Weights of a small self-supervised image encoder: activation gelu.
Rows from block 4, named by matrix and row number. Rows with one number belong to one attention dimension. Each number is 200 + 40 x the weight over its row's rms, rounded and kept within 0 to 999. All counts start at 0. After the name is the row's rms in percent of the matrix's.
# q: attention query (model.blocks.4.attn.q.weight, 192x192), inputs 0-95
# k: attention key (model.blocks.4.attn.k.weight, 192x192), inputs 0-95
q.47,099,275,199,170,253,216,148,188,281,215,200,230,180,177,146,268,167,237,156,153,198,189,160,191,162,241,197,169,171,268,250,311,162,105,137,213,219,154,258,219,234,218,166,208,176,224,188,235,131,178,260,273,185,231,211,168,186,196,174,273,180,180,230,286,209,226,204,155,131,206,218,208,138,169,183,225,166,246,210,178,249,152,169,123,191,262,172,185,238,258,151,240,196,134,191,185,238
q.48,102,209,135,155,163,225,194,231,226,141,152,207,232,209,213,133,170,233,243,153,262,228,143,180,249,231,187,230,160,188,169,241,114,197,227,121,205,195,189,151,158,271,194,175,176,176,197,229,176,225,176,226,149,175,182,178,152,225,233,253,231,232,218,171,217,204,222,185,228,173,183,285,245,196,241,173,204,203,280,209,196,205,246,182,282,178,180,176,194,202,173,224,234,134,169,254,252
q.49,090,167,210,211,200,191,212,200,287,245,214,246,191,239,144,234,146,125,238,179,196,156,157,269,107,220,115,185,158,195,122,151,202,246,213,217,177,173,128,199,165,212,197,194,192,246,211,199,166,232,204,172,199,176,231,158,221,176,243,194,210,199,251,260,150,160,263,197,278,170,189,158,186,180,224,167,193,197,187,237,134,238,237,255,216,254,221,105,256,211,224,212,149,174,226,159,195
q.50,100,207,252,258,213,240,210,137,208,235,223,174,161,198,185,181,157,226,275,190,226,220,296,231,259,135,199,245,275,188,244,184,219,220,191,156,186,212,228,188,159,286,245,180,282,170,189,181,250,202,241,305,188,233,188,197,160,208,217,169,155,165,261,223,198,229,258,163,132,201,208,234,186,192,129,252,201,216,161,157,198,236,196,209,252,209,219,125,174,200,174,246,221,187,192,205,213
q.51,112,187,231,176,213,253,196,281,248,182,214,216,181,236,151,302,194,153,260,247,175,176,187,250,189,199,206,186,202,160,205,181,202,289,194,174,216,185,223,186,201,203,203,190,245,143,133,153,203,168,186,143,92,216,219,246,176,268,314,155,190,132,179,221,221,138,240,233,195,245,148,177,263,225,216,138,174,208,240,185,149,237,266,176,176,231,169,183,233,188,172,223,228,105,201,212,233
q.52,101,253,139,131,216,223,177,204,222,220,262,203,173,223,227,282,256,156,145,203,227,152,257,223,175,201,222,185,232,207,185,272,139,209,202,313,267,150,183,261,173,182,181,225,174,196,235,135,192,220,198,174,270,209,201,122,198,203,184,215,293,199,181,174,200,195,193,122,204,148,208,232,234,193,244,254,200,178,254,207,219,185,229,185,206,227,188,176,286,179,314,134,212,220,255,135,203
q.53,099,205,224,231,185,117,149,205,163,186,240,219,185,195,193,118,191,246,161,246,268,190,131,178,176,160,205,236,184,170,259,142,166,159,205,160,226,121,263,180,266,237,168,214,184,119,191,210,191,204,144,138,254,224,208,210,223,239,166,155,171,211,235,195,169,188,185,207,167,254,208,276,245,172,141,140,223,213,176,166,171,207,153,227,227,241,217,168,222,166,191,178,198,277,118,174,158
q.54,102,172,186,183,168,212,232,184,222,222,159,208,187,254,161,174,229,185,180,145,148,209,235,171,123,241,220,168,216,260,176,141,317,155,220,176,248,118,120,246,153,208,211,225,167,177,209,127,187,184,237,220,141,163,200,230,153,175,192,156,163,141,204,247,205,138,245,265,201,166,137,162,188,198,175,198,205,235,153,167,204,288,189,170,185,186,223,143,208,159,218,195,234,210,182,282,202
q.55,106,197,152,232,213,148,217,199,181,221,221,195,212,169,209,266,160,129,188,233,230,230,146,163,119,123,180,245,119,212,163,229,214,222,193,181,186,268,209,149,241,176,258,277,205,225,164,234,192,205,234,193,219,141,224,212,196,177,247,183,191,157,202,187,178,228,187,247,245,256,126,267,227,174,144,184,193,155,213,167,228,159,166,167,213,186,143,169,247,167,200,260,220,183,181,166,135
q.56,101,207,171,259,216,185,187,186,153,260,119,193,161,192,263,232,188,192,113,236,212,190,221,153,207,180,194,213,214,178,182,163,180,157,119,170,218,274,115,263,214,186,127,228,200,241,191,127,205,179,250,260,257,182,190,219,208,224,99,210,219,208,222,180,223,235,255,175,186,193,252,208,192,220,214,186,217,153,183,178,225,226,170,249,166,287,182,150,159,226,180,142,176,165,245,191,192
q.57,111,188,172,241,164,191,232,197,158,152,144,286,235,185,143,167,212,255,160,202,218,232,228,203,232,277,226,226,133,143,170,310,134,190,202,215,162,234,201,197,151,270,165,194,164,227,188,138,146,146,177,188,182,197,223,211,247,259,177,224,295,228,161,125,230,164,165,192,202,191,203,136,186,225,212,204,202,159,192,193,160,187,248,191,166,130,218,227,207,197,177,163,219,178,189,178,177
q.58,100,170,201,213,179,215,248,161,230,157,168,227,221,252,211,270,255,242,176,184,186,186,174,137,195,189,139,193,178,227,147,188,213,154,180,152,198,227,223,215,226,193,214,237,171,193,136,268,218,260,261,219,230,228,97,258,205,202,223,246,158,156,176,184,196,239,181,175,138,223,220,230,154,140,242,222,159,176,187,263,149,132,181,230,167,209,291,226,206,196,178,145,205,199,254,217,225
q.59,097,221,189,198,197,166,199,208,191,183,269,231,223,173,292,171,245,192,190,278,203,195,154,217,182,131,262,191,169,247,207,156,193,213,134,233,233,218,157,203,272,222,183,166,194,277,184,128,166,256,174,151,187,172,236,158,205,259,191,244,236,220,183,225,179,223,235,148,243,161,172,146,163,222,199,287,277,206,221,216,238,247,180,121,212,293,192,209,166,232,181,177,288,195,202,257,135
q.60,092,239,230,165,149,202,200,169,256,169,248,202,182,154,123,181,238,244,185,205,225,280,198,339,258,136,181,190,189,194,207,187,179,176,149,208,153,186,202,156,185,204,206,178,224,167,216,235,218,258,183,128,210,235,158,304,158,153,123,250,175,176,220,202,193,203,199,240,184,191,226,190,214,206,219,170,164,241,276,159,186,127,142,176,135,135,236,222,257,195,237,220,202,183,243,170,259
q.61,111,212,204,223,245,149,170,170,225,207,252,182,121,168,208,205,260,277,200,224,174,284,184,217,197,198,200,195,210,125,253,173,195,174,286,243,324,203,243,177,216,243,198,210,137,199,165,161,159,240,238,226,133,165,194,188,199,239,182,243,232,246,209,225,233,220,175,180,184,241,211,105,233,176,226,197,202,181,183,269,205,228,228,255,246,239,241,216,199,147,197,180,244,207,83,201,189
q.62,100,160,217,172,247,242,290,126,151,213,245,230,170,232,165,235,168,152,197,211,212,188,191,235,187,118,195,184,200,240,219,131,219,220,204,246,178,217,194,209,202,175,311,265,162,192,220,196,249,176,161,250,244,218,206,219,223,215,155,160,210,208,249,149,264,228,225,273,206,226,198,218,219,156,219,239,199,206,156,145,274,236,149,233,159,208,206,149,224,189,230,268,181,283,211,311,161
q.63,103,242,150,210,234,227,204,221,163,178,176,155,224,178,187,196,197,149,242,231,174,150,183,191,182,165,235,188,126,142,181,190,236,141,214,214,215,143,132,141,171,159,221,235,130,119,144,212,175,143,227,190,226,218,277,179,287,176,222,141,223,162,255,168,183,183,184,268,139,156,176,190,220,177,199,177,190,158,142,238,208,152,185,176,246,209,209,142,135,226,161,204,197,197,210,182,226
q.64,104,226,148,247,277,192,176,135,201,192,229,138,207,132,195,227,201,292,173,238,152,230,166,180,205,173,203,141,246,262,185,191,244,213,167,193,181,202,231,299,213,201,225,167,262,253,126,185,189,169,261,174,269,203,117,171,254,290,223,153,208,154,292,215,226,220,230,191,219,224,219,146,122,173,196,206,267,203,241,202,179,189,174,185,165,228,162,254,213,240,191,196,160,237,239,141,236
q.65,096,170,130,181,173,284,140,163,156,163,264,198,149,220,226,196,233,207,206,245,243,194,158,253,242,220,161,163,203,113,274,274,171,145,97,183,179,144,187,236,224,178,211,246,106,108,186,194,184,202,141,240,209,151,169,134,200,178,215,156,180,225,150,221,240,184,184,157,145,234,241,188,192,190,163,203,194,178,182,205,220,212,274,209,233,191,195,152,189,250,190,181,197,193,223,208,178
q.66,109,203,197,210,230,146,276,290,223,206,156,134,204,238,216,231,158,248,201,260,134,225,206,285,232,151,193,200,196,220,196,156,134,214,196,193,201,167,230,152,168,144,156,140,185,215,233,164,221,243,192,243,120,205,198,137,224,189,214,327,203,154,181,168,138,174,277,226,153,170,235,251,130,178,268,172,198,212,142,259,233,263,185,224,234,219,166,231,170,181,232,261,217,241,222,197,165
q.67,107,235,223,184,260,187,230,223,203,251,214,223,153,241,187,205,154,170,233,193,249,183,223,249,219,262,232,257,185,218,273,228,127,200,276,243,205,224,196,163,257,192,203,193,201,215,188,176,209,278,188,102,154,230,206,236,167,144,249,168,193,185,201,251,202,200,152,178,115,132,244,216,224,178,226,243,250,166,233,209,229,227,278,237,198,152,184,203,194,184,234,253,192,201,275,173,231
q.68,098,152,162,174,202,208,235,169,160,192,230,179,95,169,206,145,149,233,210,277,128,228,171,189,258,180,191,195,171,121,178,162,178,171,200,178,195,195,143,212,302,179,172,203,189,151,199,194,210,241,250,165,196,235,228,182,159,246,207,145,234,176,165,254,189,201,147,210,185,241,186,190,159,175,204,184,168,212,159,179,232,165,207,247,237,250,103,247,248,162,185,187,137,205,239,226,217
q.69,102,196,199,150,195,180,219,208,263,183,187,177,194,306,199,142,221,216,235,257,240,153,205,240,259,202,146,179,228,243,201,144,159,196,218,161,229,191,170,170,198,241,175,226,208,163,167,189,231,155,153,238,175,165,160,253,226,197,188,203,169,141,287,188,216,216,171,283,194,277,150,136,135,164,178,177,170,275,247,157,181,261,203,260,222,168,222,138,165,219,210,256,167,226,151,202,231
q.70,105,231,201,165,177,149,190,220,251,162,174,228,249,253,169,220,330,221,210,189,233,210,166,257,123,202,256,212,183,227,213,205,227,207,237,247,214,169,171,248,93,203,148,239,199,234,267,216,188,207,224,199,166,167,175,245,228,178,215,289,157,227,205,233,255,162,180,187,223,218,145,232,226,303,217,161,231,218,246,253,170,239,185,159,184,233,191,205,207,166,214,128,197,114,201,196,149
q.71,106,154,170,158,157,130,120,215,172,174,112,129,179,198,197,173,201,174,167,183,103,267,218,158,210,211,192,236,220,174,181,158,214,181,207,212,113,191,234,161,153,128,187,190,183,257,199,150,238,225,169,151,132,234,223,130,205,166,213,221,210,216,226,188,229,215,193,238,226,196,195,217,197,201,258,142,169,194,192,201,208,218,238,209,216,188,237,188,162,223,236,216,281,217,258,265,183
q.72,110,238,224,232,194,222,176,259,204,266,187,225,211,188,201,243,168,241,145,170,216,230,196,133,200,141,177,187,163,258,196,217,202,223,186,208,224,126,251,188,287,164,129,166,173,205,214,222,251,137,294,229,207,208,193,209,196,174,186,196,266,178,164,194,159,240,147,245,180,227,229,191,269,165,275,232,172,212,247,148,164,246,178,227,173,146,181,201,164,274,160,211,189,250,92,198,189
q.73,094,203,261,194,172,244,134,214,180,195,256,218,150,115,156,256,243,251,257,210,129,204,233,240,149,220,178,151,167,192,188,192,163,208,232,138,244,192,160,209,151,209,144,116,178,191,197,163,181,200,138,224,243,282,227,214,221,160,145,189,149,257,213,203,181,207,215,245,220,177,255,191,136,184,160,209,107,218,189,166,177,150,190,122,154,253,269,166,253,170,170,216,238,215,128,195,245
q.74,108,210,195,208,213,223,182,201,128,168,249,180,238,257,224,220,256,138,183,232,183,182,206,209,194,193,200,199,211,179,258,270,234,214,174,313,188,176,188,274,231,193,133,178,185,178,183,178,223,218,197,218,174,182,158,128,163,180,187,194,208,175,149,174,218,74,215,225,208,146,243,164,199,100,205,218,222,152,229,276,224,152,235,153,239,179,142,166,186,266,228,217,227,109,249,208,172
q.75,097,195,205,227,175,161,239,210,183,180,214,254,220,249,255,179,190,296,230,239,251,165,272,255,257,252,176,190,230,151,211,170,238,165,175,278,112,214,262,216,233,248,116,173,157,235,166,263,162,222,218,189,258,199,160,220,255,248,211,232,223,176,235,184,206,167,211,163,210,177,207,242,183,209,124,153,173,156,215,176,207,160,135,177,154,225,201,188,149,312,187,207,175,209,173,184,237
q.76,097,159,195,213,206,283,181,139,177,150,186,238,122,162,267,248,117,215,217,134,164,150,195,234,142,244,178,245,222,152,173,197,165,187,257,182,189,187,246,192,211,240,131,240,227,192,189,202,170,82,248,114,212,206,219,160,247,181,241,164,151,180,241,213,217,233,178,254,127,195,262,205,144,185,170,204,199,160,163,102,213,208,192,192,172,168,164,208,163,251,178,247,274,184,169,188,238
q.77,103,201,247,154,190,177,139,123,192,243,141,167,170,169,225,216,163,192,282,220,256,230,242,159,149,186,171,195,232,282,178,202,221,194,148,146,215,227,177,205,220,138,203,165,206,232,282,177,103,149,207,151,210,239,143,276,246,180,203,201,216,262,212,273,248,184,226,294,219,186,212,217,186,197,168,167,228,173,232,169,158,147,219,152,241,199,257,236,226,170,253,172,176,211,119,282,181
q.78,099,202,103,267,257,212,204,244,271,161,122,150,221,222,155,161,224,238,236,229,278,159,213,215,151,165,206,231,146,212,259,180,175,254,194,235,185,199,178,248,258,221,264,142,162,217,111,160,201,188,225,179,275,180,175,191,282,193,235,222,205,184,194,227,174,137,213,114,159,144,211,240,160,258,237,182,163,262,221,145,175,153,230,171,208,180,180,228,174,226,166,208,208,164,221,200,223
q.79,102,175,240,174,151,298,164,212,264,179,167,189,159,149,235,167,165,134,137,190,229,158,145,180,229,207,248,184,251,233,181,233,193,192,214,251,197,245,239,193,254,217,153,214,182,231,225,305,99,189,204,224,203,290,205,217,216,230,216,206,184,214,167,211,157,237,204,197,157,224,196,115,233,236,221,189,284,166,181,188,199,241,128,261,232,183,220,318,187,190,131,280,249,186,229,203,284
q.80,088,183,270,226,188,241,269,146,186,228,252,214,177,190,226,240,162,196,212,168,197,233,182,141,223,191,186,162,203,161,211,109,241,200,158,260,209,187,212,189,259,197,214,208,193,220,261,242,215,197,219,185,265,165,275,177,188,171,143,188,154,230,187,211,274,171,216,231,135,207,160,242,202,194,204,229,237,218,182,150,230,269,217,203,145,138,201,205,216,161,210,206,115,261,219,161,206
q.81,100,160,155,168,277,183,165,134,150,261,255,161,193,167,214,138,170,174,196,183,190,253,203,224,171,248,122,191,188,215,218,194,234,214,227,158,245,194,178,185,181,259,208,198,221,235,126,203,183,161,245,94,201,227,233,262,168,212,240,191,246,183,209,190,234,241,136,231,177,155,108,162,184,220,231,192,162,188,169,246,269,159,205,108,269,200,154,293,214,178,217,171,123,200,177,276,229
q.82,091,144,224,165,174,153,177,165,193,260,199,83,189,181,212,178,279,150,148,203,183,265,194,250,208,177,225,151,252,194,250,270,128,191,186,263,148,195,207,194,197,255,210,207,267,167,229,226,189,158,237,227,187,255,235,232,203,208,228,201,288,160,178,156,239,154,220,166,212,200,185,154,238,251,267,163,157,245,179,185,205,152,242,194,219,224,198,161,140,179,230,175,169,155,209,133,201
k.47,094,217,175,177,241,199,205,218,244,169,250,203,272,152,199,134,180,243,251,207,136,283,259,225,222,154,238,227,192,216,255,228,228,165,215,196,236,212,164,240,251,271,178,192,196,231,214,149,97,183,222,128,234,193,141,248,195,169,223,159,181,197,209,183,165,119,246,198,198,199,126,248,245,166,195,220,165,211,264,154,227,126,123,265,287,248,154,196,213,227,211,153,175,210,211,141,203
k.48,105,174,182,272,224,211,192,181,162,183,118,184,157,226,119,238,219,191,214,165,203,150,244,226,211,240,246,208,143,261,261,213,169,235,238,270,256,272,212,180,289,178,208,221,222,176,232,240,336,206,214,252,156,221,180,213,299,243,246,201,144,207,210,224,197,248,241,211,193,161,277,141,166,174,128,185,150,189,187,177,216,193,203,166,206,210,204,210,114,192,173,274,212,228,184,159,163
k.49,101,246,163,173,199,152,146,255,207,240,219,196,212,218,214,232,139,170,185,213,153,202,161,207,201,245,210,213,205,176,134,240,154,276,226,237,293,269,172,184,232,168,188,161,195,282,199,196,133,182,200,266,246,261,226,175,221,227,162,193,223,240,172,227,204,179,176,171,195,210,180,229,195,175,134,188,225,186,213,274,198,162,209,133,239,224,237,247,154,257,223,203,174,218,184,226,188
k.50,108,199,130,230,165,233,147,234,193,166,237,192,180,202,233,244,199,160,290,264,154,178,176,178,221,211,213,224,203,172,210,239,188,154,249,165,234,237,253,186,247,199,140,250,186,170,205,209,177,256,195,252,190,174,184,201,152,227,259,238,172,198,187,249,201,165,207,243,234,108,157,197,171,143,155,227,149,229,136,160,223,281,169,332,159,186,217,216,208,228,260,238,245,191,201,231,172
k.51,108,308,108,173,161,193,246,210,208,206,195,161,172,172,182,178,213,235,217,208,224,251,129,216,197,173,166,205,242,212,233,194,243,253,174,276,236,151,165,217,187,274,212,138,179,148,174,168,223,124,261,222,180,104,169,196,203,229,141,201,197,209,215,165,208,225,226,168,162,248,165,185,206,141,164,79,170,113,238,247,134,133,268,233,264,246,187,156,169,190,165,192,172,218,175,144,231
k.52,104,211,134,238,185,134,262,156,229,200,207,137,174,199,176,102,147,245,148,194,230,209,192,245,164,169,212,200,151,209,296,171,203,239,169,227,229,207,239,187,170,262,190,168,202,244,171,153,188,223,239,236,235,240,204,176,172,201,130,159,216,173,187,163,150,194,278,241,211,174,216,169,175,92,275,175,253,242,196,148,186,160,260,185,256,152,203,179,235,275,141,97,190,175,192,274,150
k.53,106,193,188,207,199,253,220,263,110,138,228,226,277,149,269,264,183,141,216,219,175,177,228,195,221,226,182,237,219,264,137,221,187,133,172,213,190,163,177,231,214,184,203,300,198,121,254,220,214,126,159,214,223,227,180,191,224,257,231,258,115,176,241,247,179,207,170,252,212,160,183,195,240,225,192,213,173,202,182,184,205,177,206,229,150,165,149,219,208,229,211,204,185,229,210,191,315
k.54,105,180,233,225,158,124,197,216,259,226,147,269,201,145,202,217,187,281,169,185,254,231,208,137,275,244,198,243,220,131,208,213,130,252,241,188,208,190,212,203,159,212,140,175,276,177,186,210,192,235,194,240,175,203,236,175,194,194,127,182,242,144,154,127,165,196,190,144,238,249,209,257,240,141,217,190,233,208,268,226,129,168,183,176,199,142,223,144,190,186,208,195,301,203,213,154,194
k.55,100,166,222,208,176,220,176,163,231,234,205,199,299,140,200,196,141,155,145,245,184,151,186,236,222,147,201,167,146,213,198,214,201,216,205,214,257,223,191,228,282,193,79,294,193,233,241,187,208,207,170,193,237,153,153,252,251,218,210,158,150,190,216,118,226,255,231,222,158,284,212,170,125,215,231,197,196,155,174,188,212,144,223,250,224,129,196,263,292,211,202,209,255,259,167,148,228
k.56,111,166,206,188,216,303,153,196,157,129,168,204,213,269,212,220,241,201,178,223,274,142,210,177,188,109,191,272,259,214,155,231,250,237,238,167,145,246,215,189,133,270,176,165,242,230,210,253,168,190,133,190,237,204,149,185,252,210,261,182,218,230,204,243,171,178,171,180,249,264,302,230,202,223,238,231,169,172,190,284,224,204,160,115,201,186,228,236,220,238,215,195,144,235,201,232,198
k.57,092,166,173,150,242,179,236,190,150,163,201,243,147,266,201,200,213,237,188,288,161,164,163,270,202,261,236,192,216,233,213,163,203,162,204,147,141,203,230,167,209,147,302,206,225,176,235,234,293,191,174,225,201,170,174,198,232,237,199,153,207,206,249,167,179,195,115,268,196,166,190,151,212,186,213,170,250,229,183,150,126,234,270,182,143,164,229,171,175,243,204,204,153,157,207,213,154
k.58,098,163,169,207,172,216,234,137,135,190,189,183,132,224,219,150,196,166,182,186,223,155,293,102,182,237,207,245,239,176,180,158,226,262,198,139,260,218,245,194,213,175,210,206,197,125,222,209,272,228,224,280,243,178,243,161,203,96,122,203,187,248,253,213,194,256,182,203,207,150,167,277,196,247,216,237,160,165,188,164,186,232,185,183,209,196,176,154,193,191,138,217,206,211,174,189,179
k.59,097,188,181,157,167,194,228,311,193,149,214,170,240,167,303,249,193,253,252,249,184,253,209,187,221,204,141,186,260,174,192,180,282,159,174,98,113,189,168,184,171,236,168,192,187,137,208,145,219,201,234,187,127,174,228,191,189,229,191,181,213,198,270,226,235,201,227,236,251,215,238,225,172,243,182,192,170,216,146,236,258,206,237,238,195,154,215,173,166,231,208,255,219,219,203,199,170
k.60,092,220,237,213,180,185,146,244,238,179,316,213,147,179,192,221,204,171,258,138,168,259,167,238,174,257,179,233,111,211,232,254,174,214,218,138,199,306,202,200,152,146,264,172,111,239,216,171,257,178,176,223,164,186,206,178,173,166,215,160,138,261,226,161,197,297,223,187,246,231,169,219,169,204,205,159,288,229,198,198,220,176,252,183,216,285,202,227,196,242,245,244,277,187,206,159,157
k.61,114,163,142,262,250,298,182,175,131,212,189,223,184,158,174,259,221,251,154,177,183,189,169,235,251,201,246,156,177,234,155,193,234,206,162,195,241,176,228,218,179,173,253,246,229,156,149,267,209,219,212,294,233,226,279,153,196,207,210,227,203,176,229,186,181,164,195,245,256,164,176,188,198,138,183,207,229,118,123,225,215,120,205,200,224,197,237,182,125,186,134,202,191,184,208,212,209
k.62,098,144,258,257,178,171,190,121,245,204,221,167,184,212,212,185,194,174,195,176,216,164,168,188,251,137,177,245,173,194,177,173,194,218,230,229,267,214,173,196,239,228,176,220,129,245,114,210,131,200,135,247,223,182,182,258,178,226,257,178,185,203,215,246,214,190,226,224,271,215,197,188,117,198,192,175,212,174,202,243,87,198,179,173,250,280,161,202,130,161,144,198,210,182,167,194,185
k.63,104,240,269,273,249,262,243,189,192,202,161,204,201,287,199,173,162,212,189,204,290,212,183,243,212,144,190,182,207,237,241,185,222,163,142,291,183,169,221,195,291,179,272,194,138,181,243,197,256,231,261,186,227,177,202,220,205,237,234,189,243,237,179,244,218,202,201,133,186,235,223,221,146,221,205,172,129,237,184,188,204,264,231,272,168,227,206,298,184,174,157,153,233,113,138,191,236
k.64,095,145,199,174,212,151,176,183,222,151,226,161,237,167,223,186,112,191,210,248,219,250,215,217,179,169,135,217,162,146,197,205,149,217,162,241,211,164,222,234,233,227,118,187,229,201,190,216,211,245,209,138,220,184,171,184,227,240,207,133,148,199,272,220,180,173,195,220,217,117,183,220,231,228,267,161,222,234,196,234,158,215,196,234,167,191,225,125,223,210,252,248,216,143,216,182,170
k.65,093,163,268,258,220,260,175,111,181,201,183,193,164,151,168,219,208,235,216,180,194,230,217,257,174,247,239,182,203,199,288,206,163,254,182,266,215,219,194,224,129,227,297,193,212,260,118,243,186,242,174,168,129,130,183,149,279,234,98,160,178,172,229,207,203,191,259,186,205,192,202,210,235,238,285,202,194,201,150,235,196,192,146,170,252,253,175,234,199,260,98,245,217,215,195,190,150
k.66,098,190,188,189,163,229,201,180,242,243,133,189,277,260,209,245,209,213,230,186,157,185,250,145,219,193,183,129,304,195,168,246,163,132,209,220,199,190,200,162,169,196,212,233,247,118,154,148,191,134,257,190,216,151,252,200,193,196,169,152,168,152,178,164,219,245,190,121,168,73,171,181,241,165,136,179,119,254,233,247,186,212,159,242,154,266,318,114,191,252,221,184,222,179,182,240,162
k.67,091,159,124,201,244,212,127,218,196,216,148,199,152,217,207,279,200,136,172,213,200,235,223,178,200,174,174,227,194,142,189,253,212,268,255,173,213,196,187,183,177,168,188,185,190,170,161,203,283,161,134,227,173,213,197,207,183,178,204,203,210,167,179,171,254,151,114,139,240,225,238,201,247,184,250,200,200,146,172,159,127,146,225,171,206,223,151,192,169,250,210,233,167,214,119,98,128
k.68,107,170,248,218,177,200,183,221,238,280,158,201,198,220,206,176,270,269,220,266,263,227,189,252,237,130,210,172,229,170,186,172,203,232,212,214,195,193,257,161,138,202,169,232,185,197,122,235,201,242,137,203,167,152,134,269,225,254,221,237,207,222,196,203,187,210,228,194,132,194,184,237,197,284,277,192,234,209,178,253,226,214,218,170,173,154,274,209,210,190,186,209,206,222,126,135,232
k.69,105,213,219,207,210,261,160,192,231,208,224,215,201,222,288,228,191,257,165,189,233,163,219,196,197,163,145,225,201,228,211,177,169,178,181,162,162,218,159,209,258,167,241,235,135,225,300,230,158,192,163,217,178,230,174,250,154,196,183,235,203,136,253,137,196,190,193,281,243,203,241,187,182,122,214,223,237,235,186,190,280,169,275,107,240,172,182,216,225,153,206,148,181,216,185,260,184
k.70,102,190,163,187,206,211,235,203,124,114,180,227,138,173,132,247,227,189,215,107,241,144,255,250,244,247,241,206,203,139,140,212,195,233,198,185,288,205,226,153,175,206,188,192,219,175,173,205,276,219,206,178,208,209,262,246,220,227,237,209,270,191,186,190,198,152,212,130,287,168,208,253,239,187,173,242,188,227,229,182,172,228,235,295,185,233,230,181,167,201,184,279,196,273,225,211,137
k.71,103,225,136,189,192,177,197,266,149,146,188,100,193,208,191,265,231,185,245,145,161,110,213,203,202,176,195,204,199,193,169,282,184,216,257,188,227,280,218,219,153,173,228,200,254,87,154,168,221,173,254,171,124,168,165,187,184,172,172,162,246,185,181,257,298,173,187,126,203,189,196,163,172,200,242,161,156,205,240,183,191,155,219,187,177,149,183,220,226,199,138,168,239,278,178,245,192
k.72,107,319,187,269,218,173,233,239,261,262,258,220,127,154,105,230,160,231,218,189,229,87,169,179,201,168,192,200,181,209,232,192,181,195,193,179,231,206,138,213,233,176,164,152,187,163,223,189,170,102,154,159,206,171,199,202,202,200,188,190,131,156,127,162,175,185,286,246,243,252,140,214,219,180,239,221,208,272,212,223,252,249,184,221,158,206,147,162,176,175,264,207,205,165,212,139,211
k.73,094,174,189,164,225,168,111,178,155,169,219,215,208,222,184,162,186,204,174,209,198,175,163,116,156,225,139,202,162,299,141,193,232,189,264,147,217,108,219,221,202,141,227,221,227,170,205,214,148,235,236,206,227,211,168,198,221,132,158,209,244,237,199,188,223,176,219,150,201,152,178,237,237,133,199,200,269,140,225,202,193,201,203,139,221,201,179,188,224,198,159,225,148,241,170,226,188
k.74,106,192,177,212,189,194,197,157,206,202,171,222,171,200,233,115,184,247,235,177,237,243,203,188,208,215,254,98,217,191,185,213,224,261,181,292,206,227,231,213,157,211,252,190,219,166,226,228,155,269,208,112,183,154,141,175,251,231,249,215,135,177,183,247,148,161,194,187,218,189,265,139,198,282,247,233,233,225,277,182,216,215,271,222,199,220,166,313,180,222,200,232,151,184,189,151,239
k.75,109,197,190,228,248,226,200,216,193,159,165,282,248,190,211,118,184,208,215,174,238,170,185,236,186,207,200,229,160,222,187,226,128,236,187,275,110,237,126,172,157,227,126,220,170,177,214,167,182,237,240,168,141,218,135,188,180,235,149,170,167,190,192,264,175,213,227,210,201,245,240,226,269,202,246,230,223,183,200,308,231,199,200,187,213,264,185,219,173,209,201,175,192,160,290,233,245
k.76,091,262,138,223,212,170,177,238,276,163,231,232,202,268,163,234,109,209,192,267,188,212,207,267,220,161,150,319,196,167,223,236,179,224,107,196,174,195,165,171,166,159,221,169,199,107,251,201,141,218,186,232,216,216,208,267,195,179,264,225,224,206,243,197,274,184,199,185,206,101,164,233,222,214,213,154,206,194,142,235,220,119,176,188,232,168,164,216,263,244,147,223,205,213,176,250,219
k.77,113,176,237,175,218,259,136,273,242,156,210,116,239,158,187,173,279,151,205,222,221,169,180,179,170,227,229,95,201,124,190,136,189,245,192,175,137,185,182,223,291,182,146,187,244,220,216,197,170,238,216,237,207,195,142,159,254,142,200,187,185,151,196,275,236,249,265,143,248,215,204,196,178,196,150,139,244,242,191,242,240,204,256,193,122,131,203,168,212,295,228,186,150,189,208,192,165
k.78,093,97,178,254,238,176,206,177,215,204,177,166,191,168,103,176,134,233,270,160,203,224,258,241,199,239,241,177,156,197,189,210,172,113,203,205,207,144,252,146,204,206,139,203,234,167,145,227,251,206,209,202,182,197,257,228,199,251,195,255,188,115,216,227,108,180,161,134,190,165,191,175,225,165,227,217,136,136,197,190,225,218,236,217,186,214,206,113,160,155,199,118,227,133,138,168,220
k.79,090,162,195,222,180,199,166,192,216,296,198,210,306,171,190,130,215,181,227,129,219,200,174,200,228,222,249,190,234,169,242,195,254,184,160,195,242,226,132,167,142,184,223,174,195,203,217,260,198,166,246,267,264,222,218,166,213,114,242,163,144,135,194,208,221,188,216,173,238,197,212,216,250,164,186,225,149,236,206,247,124,221,177,283,187,259,225,213,157,249,132,207,189,167,204,234,276
k.80,099,165,180,207,144,260,172,181,230,227,159,229,208,160,243,174,200,187,241,266,191,111,170,239,220,188,169,234,119,239,231,191,183,236,185,199,264,209,217,243,252,166,218,209,242,220,253,165,181,122,144,193,178,189,170,235,158,201,237,197,185,95,192,220,255,226,292,197,248,197,251,212,287,165,256,220,248,189,206,185,260,180,146,197,191,274,272,183,205,221,219,212,235,178,237,195,255
k.81,091,275,190,204,210,142,142,204,120,214,122,200,242,206,162,174,243,179,145,189,202,134,128,225,219,211,188,212,214,151,177,207,128,277,177,204,259,156,177,190,167,249,217,214,142,245,169,170,175,199,209,213,182,205,249,194,184,233,240,184,118,260,228,200,173,164,184,247,230,194,234,223,186,242,172,208,256,127,217,195,196,212,198,247,213,185,142,240,236,241,233,154,214,157,177,227,203
k.82,083,225,152,157,189,162,207,175,187,170,174,168,256,138,231,215,276,118,229,201,185,212,216,256,134,173,306,206,281,190,180,289,277,319,162,173,219,221,193,221,268,319,195,259,235,217,155,161,176,201,180,185,191,193,194,185,235,199,190,198,173,136,206,178,252,209,239,217,151,283,203,255,171,192,202,238,135,155,243,202,172,185,234,170,233,176,251,163,116,189,191,180,181,220,158,250,228